{"train_examples": 77898, "image_size": 32, "conditioning": "none", "cond_dim": 128, "norm": "layernorm", "lr_schedule": "wsd", "weight_decay": 0.2}
Rows from block 5 of a small image diffusion model, named by matrix and row number. Rows with one number within an expert belong to one neuron, the router's apart. Each number is 500 + 50 x the weight over its row's rms, rounded and kept within 0 to 999. All counts start at 0. Numbers have three digits each.
After each expert's rows are labels from the 100 images, of 14976 (inputs lightly noised), where the router gives the expert most weight on average: "colour at peak" is the nearest of a few named colours to the mean colour under the peak. Only what is clearly more common there than usual is listed. The data: photos of plants, animals and fungi (iNaturalist).
# router: router (model.blocks.5.mlp.router.weight, 8x128, trained with AdamW), inputs 64-127
# up: expert up (model.blocks.5.mlp.up, 8x64x128), inputs 64-127
# down: expert down (model.blocks.5.mlp.down, 8x128x64, transposed), outputs 64-127

# expert 6
router.6:417383462432531433507407464521512534512517587528552482593536473451519514448564497490651393553529523446437528360465537516483553543532507551471469547502584459519524433465613489543419502542421562
up.0:501561605520588510470543603521354498424561432559474596457484468555644417557487538476446464469529491560471520518423540453561494549480409544541489479561496468533463548496475463542536447469492536
down.0:436484449477558539558464485498521418500486427541409384522547526520605504495600517553529504511444548556541496566543519575502532556476513457453533504516537527414441484535486482397546585508457489
up.1:479547517544579503497510451481495497492480504502517501495495485552538496467418483496497433518559457508539468491599490544536411430533627509543495489441446507519487501596586488517468464360449497
down.1:504443467600453503553492494433547494485496518478547528502507523513514506474426513436490428500457459480458472496434486430544518527451359470554524532560417442501545440487465490522606533600518570
up.2:540412476542528487556526499539498526486445508523482561408417463476512570543547510558482497500395590501513591586504547340426546505484508594449521530439394436554465606491505541509535501523508548
down.2:465475516429499489442506414522524592483451593450496539441535451467481498503491555514484433513552605560432523428500468431464518565462438539500378549469477554482503506427435567506494525534551625
up.3:529411481503458524518571472563572457447588535463451581515519512469464485497548433468523577488522585499539493472529509615479495470493433500445565487529549517489498495539507445582505582466533464
down.3:600499527495444457462601509441418514520398489466612514486479561598545520478460522570503530589564457444522474572447456466488523453527538481591373478419465478492440508540577471406536471443470449
up.4:453447405437499479509534535538441521502484555582505548581504504409523527566543479481498505519486470570550612521491486513536462541478413507493497494555530536604417463526497397476495537459593567
down.4:514524469427495492467532425469547535512386471515483460501542536521484511531482424511558542536493483475572484544577591506461456385555413514554564477513516481504511526536471491595462540586473420
up.5:506515499625495477498554510417530500453531537536519465522549495528510522369414484407515550526422481468479565471347466520495483438545632546510428467554508469524525525446562437482443582602481508
down.5:514509448431505524498432466579483488505488551471509573572466416469539489588484490544546482460525509419492468518583504526430412434449462449511604398501540611470502548433507502533474583426512429
up.6:460492556537517439514541466494499495488469381478435503474492481501541483476454494520421614410519467446550588603511513546505497528427440471437550464510516508427538564570543563490523527423441483
down.6:488390431515463609468478522477498568495438458571540429547506625436555492468539447560591469572507516569551573504484535564476510424482496494504465477475438491539493486494497405472471400485544464
up.7:535590547509487528570487481488445488438535412537501507461602486467442499469387516539550526544551451491546455393467577549488489517477509484568492497525478443572533503506513531541679557479468458
down.7:495381466543480489491527439457537472468473409596546530415527492529484448555435469502528513478453509482443510562556470516520552433570474515439532525558501410483493475447498545498505484525437453
up.8:383479475485505546479532476507451487457600462433496475544452587437538413411541443417534451553438514527602488452399520507569530571532450516469572613445534595495543475455538493503571563473391434
down.8:534580527468484466573544427445484460480442492452515529445546497478493551563535466519509507532484561612475495513510403539481484450540485546481443386528417506439539507527526478555530498454553514
up.9:432479683468564545535556442481532530507457491538511504481544476548501521519481561572481466435484545561555485533451528481551419481529582512490441468531519565511471483559496452456531467514493410
down.9:489507446488522474526466453494421425437496372522464624533471537485561532488494535606495485485483487502430458573576532512469512438451449540534548553487458574573552489458509577486504462517505587
up.10:490449514468468492565578580560475559598464518492499430532530448446496416460541459523495546503398530486499576449556396457528500456549472496501478408443520448454565538495569470532445494574556484
down.10:518547527463468443403468479507485532527481538498526505481520629535450575529525534520606474477450457449491582601465532468424498521467549538430510543516534560529553441484550480415506467486518505
up.11:475539447518580503518415517509433506537481494494449508488500512499528584484501505502531462407550472501500450455570476532490495487465584480551472417472425503505506454535532541598512550528458475
down.11:488403482518406500475506481470584489406449525505563542467589509496567511561528454548606589556528438525559460575517415377536477498485524471528533415519460526559517531494539445513591580449519494
up.12:486446463537510502522492551555519503521447380490474559521549556560511505554446417546442505525509454514448383565518471493576405555561596496467590415448460539551479553430459515520489429535489504
down.12:537517583544510476474520547462446516447535495466383544530523433553428426452534573503466455480520472555490533514466466483407511546425414556556419548518517434506566388491598513555453564483508548
colour at peak: cyan

# expert 1
router.1:517548572577457547533502505527510489543466388519486504399440591562480510532437474506443556488443465518550550621560535491506520460446487466504536485574473549454464503557443495479535426445567442
up.0:438452412463557515472474501490553513474514528538497591457583455381452594586503480500467414446448433532450559549536436492453486554588444580524460515488418528544598445482530533491421544525400541
down.0:440512582501524437458499368497471436431511438426493436575510567503454476427528602503556501474510556485504500388511505496529534549501470486521517586490532432564490483555485506533475502399475489
up.1:414512499481560493530604491456414538469439525456576484465509568441472367469453581511495480550545567454492541502498449526468459490517497452499435516535442592506526513488482531475491489434550522
down.1:496577500589487488551503479484549458522561380489411549528597462494480580612620478472488449459527492507429512562419487498499548524465589594526473514467544516436491481435455493463475438527511483
up.2:446532423473579489541555457469516547561533512461440442458526482476495542475409534411589470500451458471541478519463491517426494499462543458511512425575526557496498442496523646488507500469441576
down.2:530362526522433462542514528494538540546546570399573484465472484633524434487541444550503504421504538540528484508510536542528526582484497537355583509452489474495458500447523477425496489483442492
up.3:467486510421522457605579514439535545546498499462521635490487509550553451456438563521493484550426483569452476484400508481450421548557548511442499525512550615572447453594503462451488444494489450
down.3:473464545523496517489466481465463525437439456511555483436504551435547453564549484492469519475547548492515566592522473467638543537431512452501470448591518455526508451558472557463539512502511545
up.4:573541516495460542548563531506431588493540509542465456574507549467503432478505489446530517460406531467502517531505494374487538530581505415544516424472493430470539477381522537490457403516546503
down.4:580550451537484547523528452514510489523463546399467429523406460521535566409501501490528522537483409483488498399478553476550547581457508491592489534460480501489500486546483542462568489546546564
up.5:513549572482497525435461646581510414503461543444490461563568541585479519477565523524533533513481503550594535538537409403489546507488512525480481410490399480557569493468533466504511549379506401
down.5:517540498545521526525484501516547580515521456540463519361582454447521443579424449524556461537441494472493534567531500466440485522499479492553479525484500512421508543502380521425480507569578485
up.6:454550503440512502504539533506561472523372516577493505527438499582542517626510541481466449529527481511482495568484411442452506476484461480449447431506500576507526531587465552482457412452439484
down.6:561509548578501473500430517624612542513552447486493541488510484529544479497496449533482592457507515487413512507583478474595546458470507538455512587520553411489564480477460559502618506504493497
up.7:549466497542526525467531509443508464504567505464589521471560544517572481468449513487567475536515490570567458495465424545455458477527506416443460412540411575504595514521610488617501577471401460
down.7:520465517519383453511533483493476551498470531578374532521587525533484541540596531505545531501383528545470512475421522476453468467531496532529477526420488464449461454418513432448502458537581448
up.8:481550457590551459471529447529509467424514396457421385555545571487410522550424457505446476491514449510543503599526535477478519433491559445461512445464437509492549486572536548519514407477474512
down.8:518565521444557516503590621460418494557569572438572563519508451516572520572618529517566470585559472413548503493486472518508453564475467554492467509532553528437529432443541447519452631460509532
up.9:548495550445481443524515502507527564460496513538595573527502521620563426566495443534460413487517558470467489474510486474465397474488465450582513536541440408454528456550452446552456508379515455
down.9:442469536535391461437512506568588508562518572483452487499436498491514553459530635415470399510535470548510544504588472424535514533451590527359494515464589524529501489457548541516544489611483532
up.10:499485438434437474503463476489524483488469536433526553513548476470532529483360446596443544484547527453481501464530451477444584514502504424539544467499528562523593532502512505515471487599407519
down.10:469487488475389486471585479500491437449463496427553568488466569543566483441531493390477540508505527461492521573485549512532484454502528392482575521498508501509375553496506545416576524558529576
up.11:559552527533451477484450494500516489391471501494430521505454409455383512489496570413541514523558484547527530486526591564579423469457579510375487448520532412429505467471425542454555469616474504
down.11:424423359527463487397473493487588525562602502460538476513459509425497646496455593488483509413474559520419575481435493495446478487496518530580526595502504472514504507579527524502520556500534530
up.12:461448541571486536532581452508530511469527494442454488526520536391483462530483527532588384530446522591500502513476408513412502483484590509484519531569456385563418498533567387566484586489572480
down.12:540477449463472420525430536526504550559480511549468552396548462534563498481626532446398582531613537472510487495481504522585469439468434520523537522444495583487581526498505512488521486518508395
colour at peak: grey

# expert 2
router.2:557446553565473495487535511449544489500436468497470524418399430554482484531484471591525567575414379533543492597559535552476487523443603368492530477511506494505484501576515475459516466486484525
up.0:422468575449509415562523436517470540487459579475553563525552567457522466547516481532504593540479512500508526491505551468475471496478417401473507486509398533528613487457469431590406435439562534
down.0:513496423608492514532440526550514476442538502546473524459475454603478594443526552403529464400458479473474452535551418521514535437500530605529544446363575516563460500475525551435540465517421488
up.1:519581517488461555467435573523444579511459462491531449516571460514542543436468475517507488482443581478468533464463501431599483543569491405491513571600365501560530497497510522484536562449488468
down.1:522460559558480476476528420505648480566505531489507569541501597475527393516496490561551553514493479493517507522582529495464525450501480520485513553392501555551447539416527544495428473451502447
up.2:562522557501513585548527619546520509505420624577510480560418541451473421525534479513550457436471533528417540563541410450465526508520432503429533515558455555593515440504563515577482435476566457
down.2:555476485358402471520531481515540467480520482395551518469552490497513575494495583429470493530537468484575446538467628513521468448463509522438461484508628509531601465549493484492481554467475561
up.3:405545447397535437597519571513461488462584489408457470549486484501518492493570547444386536435548532479489450516467442462478569509528471473483524563511440446523468523534595550461548460553569474
down.3:465446402516519558424516494497489550546453454546503475527491502481548490565508495412509466587468490576519553520517516547504485479426436515558484496516523569540608538465518495460477442490475551
up.4:491571494497525518421445480498463397488528491424527444429464464436409573388591608423513517500526441551482527489489546571574561515518564480449514501502524545547489484425500418437530510466492441
down.4:470493579565474406431496511551457537583505526553504476468358484478553551529386529465541454452498496536520591580549433459546558539501485523447530488503514471507486515511502477396448524515524565
up.5:573455507459433476488518619537593482601526573532473514504466442506410485483485407474585490541481483447622452485557570423499535567485567468451580495363540479433505523482509485495431450483469494
down.5:542503473446445469578582429552439580441441513445462458519515559512598419471525542519523434537481530577488485563444517574567444496484456448449544468651480507467542438500520499419554524483539470
up.6:507563557439566461445523488445409576479573558469475435508453559562422482495551471464496556550493513477492490408451546532465466500505493449473434424514388451454557485561460498545433475547443470
down.6:559398459567467478542446572565557438457377424510588497535527440465596500443543581498534463538469559493548453525521465483505522422468464477476432537483514619470565452420582509506519490508503483
up.7:549548484486557579495486478439480573491503440505450570506505458557442507430461533545480462447471444462577515418486532433446520504545594451608496563571513540487434420537563528419581490459524520
down.7:613491524473435523464564521544442528461560489548496503503534575421488520515499427493432490474580559544544499432587575564436526549524463487462600546405536446538500468444497492558530452445482448
up.8:531519545481539447545404505462570464520523516493413484563485493468479503597465512483531467538595525506485582592612499485491534485511435473527476505542588466473502525504524491463472542539507585
down.8:467578488480437513483577500559522493443539520580502543489451514434533514497551456567436557483545492510489464365392463496510484453426534595419596441613504506565409486522450535591480443462472492
up.9:455471511577488458507480426425566471518446502418526458529519488497520534602524534392505518403465527531503456463485516510450517490520442504587495535477388511542513444438573573529441515619543440
down.9:510541595567541501613493434476544519431499453455501466547491500437453438524485539486427523497526419516500510502558475440488613513435501500460554526579526459516519530428435479543508480545565562
up.10:446535424506526441530457455558477452392560456438571450474550559489507563583517544539476577520458435473596484449463342523493553508532483496464532515475446518484511442487499546554524534507504544
down.10:477512544560471538440491523440483529547525572485527570485546398557509470439551470469467401483502564491418586494456574556419411490539491528530440457516502527526433471598601499447436505524564504
up.11:553564485518469525575442472411510511498467653508533432505444594437499459531500529442483450548378557490471544473466437468472460563490426507495489493507501548528503446538450540513462456572496538
down.11:475419528502518510522451511537436445462460495433523544473492512499460458494476531476451507479544559469531573454449537581535549567471481545481456520521436421473562542438478538522552572503445502
up.12:517508405495579516603518553535456467499529455416512518485502528545475546515570528427448554471527387593447507507464518462403470503412342460557500516494487446527475510497522493570440587501533444
down.12:500489595454499545532521466530495507453367572554480572555498529538498521603455464549503432475414472453565534519495529443508479502505462473496426491507463553525533541487479548461520480496536448
colour at peak: brown

# expert 0
router.0:470475473445504484473409433503525553551520626453527526640537448409504516465524481419524455540554602474462444437444528515491550498496416575522495504455540404466519487402540446552416575550474552
up.0:471496609522493478537450477492543503533510525518453494430580488564566529528394481468503477422543586460438473455629425521492535440528523540465504454545571600519493522538439496520530479498576542
down.0:479440444498592510493614479517483526493443578517514483591481507484514449412422567520545499570487438518418516511484525462544457429501454453494512437506414449548510445484579456414488450487522548
up.1:507472587505530532469567413523465403488561425521503489394472470575487628582504537530511492529501465556530443474525445562391522502397520380506526443534477513480525455553491546488522517515559511
down.1:595519503471403434412454494484464529396563425469499594466427505582493469462580564496491455530522492501570610602558495478462547466592502420561513559526462518459514555546558474498502511412554460
up.2:577530462526458450489484488468547602447479541628470533523558507462539508545548509500477501541464458530460622498391468609516473505500578487515473564557534459583445453532558522419557563511530559
down.2:467533566438419476513460523611483526578545473478446558509543500465427534475545430417476506475516457487484483514519597535392473520478474548485538484470556546484469528450505558589464492461500435
up.3:435439550528563470522599552496428395436525479520478544488483499514600437499554466511498483547538459625535534537553457479546443575562464455476505523566532545495526502484520471536563396515540520
down.3:445533499586479530524579429491481424457449492516588544470445473583583501515499476513506513553498490485587507543559494638604390586492465508391422567490434475484473543533502479442564437436525431
up.4:513468430482453434543492531482519475494557464397465551563483503413467533485616533466465480448596481516463491484524553492506543538612435559498545520484507471525558550395554464465373410487397532
down.4:502560527547447509544502515542500476593490524550502561424512502578498514585495467566516494378445514547526501486390466481522597511453481542357517494451471484597566443528570492445531563506496552
up.5:552458537573500537415451488604445399565469524445510489598481408467440494487500504523489417461459444554516456470490497485556481478463531503523536554461472509432547581408418553452604442517605456
down.5:426454431539425566539458517529462458513433476483496564426512479420537501587463453504408492494487547517465638547455496437508465502459501544502541472456569488546489522408464438478475539563528444
up.6:451536620422516410482551591529493505460449433503549586567521520413537483460426495554467522519426440512479500591448472451488488452436409498479478546533492554526592602485472530533500480430531506
down.6:544564489501459414486599492578447569429591526442470534539503521448480566525528516545516398453444465491481521502501530517491545481561441508559572482499473502524472482435510533447540493504421501
up.7:479511461551482499573451520498595507538549521423519483464494508491532520494497482493481444554491482437530494505517546424499587461491518458545570468536531497430465454530565571393519464475511479
down.7:448491407455474591514531482421458517545434470555458596509491480533622468443468499543475489519473446590510571517488571573564527437487463549478440433481484498473457477564453477391505457570563452
up.8:524523455540442479542548483516495563505415468505507472490626442490411559460488532380476549472516540409477513503473505358496424486492495497529447483530468484552527484529577562559501522594558542
down.8:597549495446476528479482501553503514468559496481473437508575471470534495458446454576563480437524482508451510488520568591467527442498496389556493498514561626463497460487497501413427585467570512
up.9:535541483409474501535464481545448466351545583521433398541589517560433508435481502496530522501472587484488486472561525463393538485488428506567469550513435498518560529509445529479565545518427444
down.9:508477480419463571528582557471436475513471477543427561556575470490514473426461459474504499540488456554445501514501469556454495451519413442494480457510453473371507535588488544571563480537520399
up.10:446477573566469537534511522487480504371460369513562530570451589467552523492461485547539500484584466550549547497538472476591494516507569525489511483434448494582365447519506438465513448474572407
down.10:546557492538434485543439514471502440524493570478478475417526512494457456473487518449404422487485466517478512514479480499592483490543482431504564484566385521508558422480523513503555526566405587
up.11:470521477588505491513536484537473516430468529470478459455514493488525516482498484521465590488414443433437612478530442566493542488548562409491473441476523473463527577565564541491569514584517586
down.11:472541530531453521560442551559464457526549518560559559477539589470517494495521567469539486604522558462510510570515553490490551534454510491526471489525378416520457443456489455527423535501482456
up.12:491489498521526480496482522474518427501497421389538463460517576525489504558517464493505472546429480611441472500518441534534571448555420538383599596468498459558528548549486429510637429519521444
down.12:438501446534433466582457523571546588474516534534464554458537508399526546496511512484424509474553567461436426515480419428517556448520435431463483474598442478538512531487487462451479496518657430
colour at peak: white; cyan

# expert 4
router.4:449525542502482513586507425495511445472572549501475517580559511560500475396502422569525450435404556362493432470542490464542486533525484540485508470485442567498434534513538519581533400495451508
up.0:445510578446430503532458555538495494563491540463487514522527519526469429486543507516423612470611484509524432527621482402553469534478471454528482499428479388491597426442471477545450592504474439
down.0:568538434571571509468491561584457531466524454576397569445439440374569481522507466567536478541533470468508523467552471550401602548467472610483539426492416536515447541512503535484509490561447560
up.1:466531459527486474652568457431470593483416446478552509472511512493524404459482508510442544491445484530580574516434457423412579512478477531562516549462513581586430498505563450500482483427562459
down.1:424569540516582534458474420441494479532548513470533457332503505444510585514440546493516529497525558525474538458474424480424484507566608501511452605416567505490542457542480599454534436499475450
up.2:534440586559549454438502475578487486508540475561460509511459474512463542515341490496531462557456504441451439534606455445528469507565578500588518401558492497581484498419486486496577478567542411
down.2:527534486474534526493390620538453619475473414534486433553489452493502508529493510550467508573535534580387473470480578533399462497398468488475479557445551535361498502511517525489467521534483478
up.3:441499642594435484474570431538437517518559401457505484532598521472513576514397543562484428441471559499496516507461459548448515510552528530547512489508460551499515398499483554474455489550505473
down.3:553457475420541454485556471509572569508580588489486578441425540567550454492551521466371593558543523544554523526467456536491451479501400541500392537559485511412511536515480436549451487364459498
up.4:482443453537586505503480407464485503417475539426407501627445437510489455536552523468430502587537438552472504434434452578503494538533548514427544523384545472565525403535497510456477499520471543
down.4:446485454522477495455519500499554496563554424457441502449453506443448612559459504617485471556494465506522474498548515547548487526533474606454445484494470392587453480423588565507531469490455495
up.5:451615547559528384488470505440445544471514579453472524554562495514563541569523601421591488462519500500461459516440537547504467598468484522500472528568499494495505544441442507482545487548464568
down.5:555456498429498507550551486543508493476579562470466499392529491583553541479545552521498560368421557523463499584539514454479581479456442533409505508564526503474404474530525473535569510488545485
up.6:550586434544497475461531521524436507445515418575447550571519393477420493528515458389570393442530553492580462498499548559442580463526540545456505520419472488434430509438479512440533563537507554
down.6:565478540537431549558565489560472506593557565436500485493441548506477585523537545483471460567511503464524531494548584424621529514431545582441522444498459550537571391479508497500503510500493515
up.7:510436442575578516495572547535532443566506570429423457510468542491546557489416452425458416439514454520483475498584514558502448496627539480539537508591518467557558514408515514488571553534455580
down.7:485466573442496473482596647517456555501605612559376517473518492459528505521539575510510512455559557463455386459445468567457586464428432537524555460439482519503456516514490615555449431472579498
up.8:541516539469496569618424546538440399514487520452473398596498548503430458447620536571520513401479461572575493538490492506491572457461485511505430439560577516536424502417557482579523575440551534
down.8:471441497399500406485579505510542534435494504518552572474551588495534574496419516489485461443482573423412419477552499473546561441455456479545494435441471481484579519539620593460489527425514517
up.9:544472496414469568548473518554447478489580443517510485469502579462527507497545559408487554449573487599528447448508457555578563549515492535504531488484547544612498479470554565472457487479565558
down.9:479540523445512594386551441553560460506540514428493486523529482471544528454462461477482449531429424510586480404586557552540487623509509524561498441454434457504526556424540535546452479513529475
up.10:544484527505515525501484484526527503511463415378518509479474488472548491533535529537464411572547536483557400482500525457534613549405539547583437493395547450469503462428547500464513430502554638
down.10:480537454465486458534516486484431466522546441518522584477503528562443452588496453487532489378566552555551498518557541414462532386556490513555597553403430483620491507547498516505519482527477405
up.11:453454483520352487513533558522559421407539563459509539436465519540496580553451538514441426431516462497472476495490554449499528498490619474536471466503476559512484512513469431432461422492442577
down.11:502514479420537501589524466523472486567461440555486504430540490459523501434506480527628520534340637412490443573511429582474437471497515480435507516545488538507499535496485561535480628420582462
up.12:504563446431486519523469613451500513519539496443489551512474369405501486518574483449557503536482488538411548531581492387499537576468440410505512442429461472459582581427584558560440567524501575
down.12:500329509519486418446526461546455547461508568523595495535557561480527516462512419456485543549486495385567482522379498459522537520492518420473473531604546472558559463500529468407534512488449547
colour at peak: grey

# expert 7
router.7:383481467485548533519478498530451443557469488460485526439453498490601479522464408442453549450521505514545482527588462449445487536475416535546552565464528548499473495492457457528495436501536426
up.0:524488482499496573527584526510550481456465463518465480424385440510460550482570433545422525526448492595425506463425476528582472503480511438548508426542500454565438535510524600514527470630567524
down.0:484485509496527479510468561502505532559500458469500494506560504516496541537495598451556442591516461405530506495508456480493494501475456519472421525494456461408563405504613471506377536441445509
up.1:533351514544560483541492532487445430492533473425440441664546568514546499475514416485450509446517547536395480587603457460571544545535495452506494542424538447497501503486528605425502468589488558
down.1:555470502406464490602554572608511553539494536498497495526506494472546515473544607500561541418529599550478445542488529454466540484467466443474421419491485439489499442539490530507579535457469488
up.2:512516534475528448515505538486479515466420505501504518539547544551511496437425561473583528440517413573537580453459468489410487492535454538577532491429451475507544464415460507481404572525480525
down.2:511457467477515640530536444517502423504554546586468527467556506461493479542539476481476488515508546488541417461512567545506565404513535533486446434522526543421476501597537492512510498476625459
up.3:557480511544413520422473572591475520404453390546560572497474513479502457480507402580493481609457474532567548403584527484491440586533509565477468527502511410602504558513502450549503498535463466
down.3:572410464440432538577507439432448475451479612503496455514505524544522438510504476579490538470504552580590478559521463510576472516494494478403501526589572495410443440629531521515572542474504458
up.4:490552610578551544431508503518528475575539426451471450456493559475471458539462503493522477573459510468509478592566502557468516493527579443494471496524517508517510496470562593395505433519580591
down.4:513473537529438497476540471513482469502561482543403511419443450551483489650475415490489490495448462520577512536605488518414544459516466449483527472480566508567521529491515552516481489404466456
up.5:531483517483591459434493467600498493617442534419405489495463472535557465473454558565555473505436524548486438508546445482469554474553478535506443542467607521556586617493513517524410475482399504
down.5:389437487473421525525486510476487422494401515565484591501530523432514506501467475445503508508436501498524564506477521509609469525537498453486498449502415478534443445570488492455607478508517382
up.6:530596544602483467471466522560495414452468509478477346484443498456471554455548573459515542517532482486556526480522496548468499521487588540421462456456607438540488483527554574574478570431416465
down.6:401446499447423431497505466481534536518523511577571518457417511515582504508522497494514485416531501500527527528517506506470575420413496543415432571533503532550444346536481566495511505532543518
up.7:458459557544519476557532561521522365491529441520492494460515472532582519555525475443500593563489518469492506484575459461463458476530488526556446537559597551519535516493468515553541481475524422
down.7:544552513401476500447442503523527593576589546432435544466505557537420569488468516565500535498534539471438434555347626513509583500397473472508551519433510455459512582539480539442487514541520587
up.8:487412513592544422498513545423516504542571458495429525499486444499522584522376459536518485429508473480523567476643479447567516495590550465514526573559412505509488510486559491483525572618475587
down.8:542469499457438519484490553541527512496564415544455528525576525438529441450551491546510553445538529480446397484398515529497507526478540538483482530459610461527496501601432588523438455465477451
up.9:526506520451459432600471523583551589555472478417594486504514432541566454496471490506447494513572413590413474497564459498578507499577471428528517519517624505545454464523530451522491411426521473
down.9:562443497490478486600510576450474512525392416569501487474526609512532410496523479527498482495447464420471472533534550478484545481416505501454544490536519468464455521645508578447535469540397463
up.10:385495508551432492556566544472498509503496464567445490575509434495455532494477535392530440494504438522526532480533545465554430477508429572449453465508629434569508576506579508562620531538443617
down.10:601514485513582502535531547494618525515585487582502476424451462551565526537503516454509489516491486444508515509495592528533583550530470546463472543560530472517499502468450460437386432474514484
up.11:481534422414474524455485487593632429556498477443531503467528475463504484485531425519395508552493511470548467473519498446470495528516455495549568509502521477507596421576514478503458421483494527
down.11:529443511461473552552462485518454526496563553526510505514478561566554545471534516560534492468504581532528459499446592531506492487473487433489391609576587532481419461566603519515467475450536439
up.12:443433399501481514566458507497439505547352586411580491493555439458538541488519489471563565461486505439486464431485500518440618483620514427490483486454467567538468420499553462438500400503555492
down.12:551468402517404490564425465401482480454508443460537494499461543521520578484550513523438540425508575427566534454408473483538464549537504448576460562545461498489546484505550480471495595433538470
colour at peak: pink

# expert 5
router.5:445436447452540486493493451476491550456504510440488480514522456511518529395487517454668442605466519452511534367425520556405508487561487525530467519429542428453505473473549497548492540545444566
up.0:532393463472521429516367457388584522496543523493519548441548516539518611513456495451510481476419488526530538426622491520536523511527558458447502499511457509536481474553498425476458559514452486
down.0:462550488586508448453555507525494543502464493567549454516543591554538410497526396474505545489551544518499495483427390443532435507519510563582424442554407445532458584517614510463514516480641503
up.1:564550478493431467426475603529492503455576514439516556552498452459438462417510456467523503518516574490455441509478516526429589467537445480443543539397582491520574511425460479550538566511432466
down.1:476545542520467520543565457498512577526515635576424452439519495441508474499518505520570473488441448516502461501466578540536532490455532513485422529584499487557528497425525628491430468458521471
up.2:551437552539503438467518524520410515406489465398500495529520451494563415598489494439560555491529551467552468475515626431555502471503483442478539438399494570490491462524491473493430474541382470
down.2:452477438432419566427575503462538539499555499541474492511500527481446536449578533515560417528435508511446482382559504472516534526398467501465430460531532568491467491475549535463508395403584511
up.3:598550450510428549553525478522485519577457457450482537515512602518474593476475432438540587592536474493490568475477492500475475496516413541492441412513526553552555508444487466541516457565506392
down.3:458497552515497443473503392427488494508411488583530493493503509581498519546504477517453507542551509550552524423521463508570538463529474453526555481451590482531367519596586537526567493495495566
up.4:561513478493550493610430522533517482469489425483436489461506527473414512567454545549550503512493514567565500487561577507522508424493572559470439526570502455540607469538441564450509530507417516
down.4:484512558499493457545447485515463496438469561374569541473506603546503513572499447492511498473463506466507614586565496410538549574428532504514509620487434461507507469507524592493451519442422501
up.5:427487422485511428465461546549537501516498487501634486533414482450421460451510449473509530473453442502469557476477453523494465437396485549509502567551532443534541497499548528514497445507590590
down.5:508511538475468529465534485463405576528475470622450505569531542531523537506541466658509491526470524536476511507546560457524536494466480459551412457544494545460469486516459546561405541470505481
up.6:498547504541501421505463519480483508503460472549537594520448508544553453562502424603546544509559446512480476627512500560484461530578496573394480523472525555508448546431493457431455433516476394
down.6:546516493480445506507548565465422531498511522424457426552547393469479517544610544483486477532431503475611504500446370467440470465472401472498446529509466446466539474576537444520497553463514591
up.7:536574528548493522622525552474547525509476590589474456493486535553407487508501510490550466546538444560540473562575450476470430470483481493553396412533561453529507465547514406553499458522584542
down.7:488528455464506519487402455534457555529522510438560444441560538469567442507541459477509419474507494610498585511523360489526588574514484498483552584440530551507496481453534499406529559530477511
up.8:549517524561472473471473532515471532444494484589501544488355459467484466552495449566462460538486444574528597479615487561507499561417496444511544505543516497547434552391539394523558527496439561
down.8:517561472514448505512575490560431491565537485584518568482405448481568500481404518451559540545476469561557642507534458567504392425519476508534457547579598537473493569493502377427426421458550384
up.9:518538490470455542427514582517531468519599488457570392469521569462475517477569525473460566448451487425495478598570499523549520470436508481479532526467579527528544521511453547474454476473476424
down.9:502575458521439470474522521534511538529500573514578521570411472432497480557591485491528500549459499512533501384460506612461502489605472554574445574464453476547548441533607540485533535539536580
up.10:506517515398456558509486549498585480661514426458566464414470546485423547487501479419435508516472484514435412457468547404424579456469528425511570492496535509466501505545484594490473528564537492
down.10:474497425535386501489444536457538576418457522585608515485478492559506559528533506480535501516488490514573518516525462469499504531502529502400588520539503585480540481435535469481469507356429447
up.11:508547512465562592472494469576458487564525548495599418427330503501532496523429570504406529533500494462540392488537466504580484456497493488501515594522535441492610479402463536566557381442542485
down.11:540514460451474627587546542423457543531484591525463539544510449426523529553531432562504481401504503410482557497535590527413373496493527469463507432452467406438484456460474464472450504469514541
up.12:509486570613478577487483439478512520497511425547506514441606568532523501496506558472455491492534553486440488567528488529557528521437446490531546554517445576495498418491502441528439414537592439
down.12:503459442456425410520550381496446481550521426500502592531505533585542464526509570485521509562419562541643493556505445475433446521570446576515519500596523548398454484514498490516484506435539513
colour at peak: black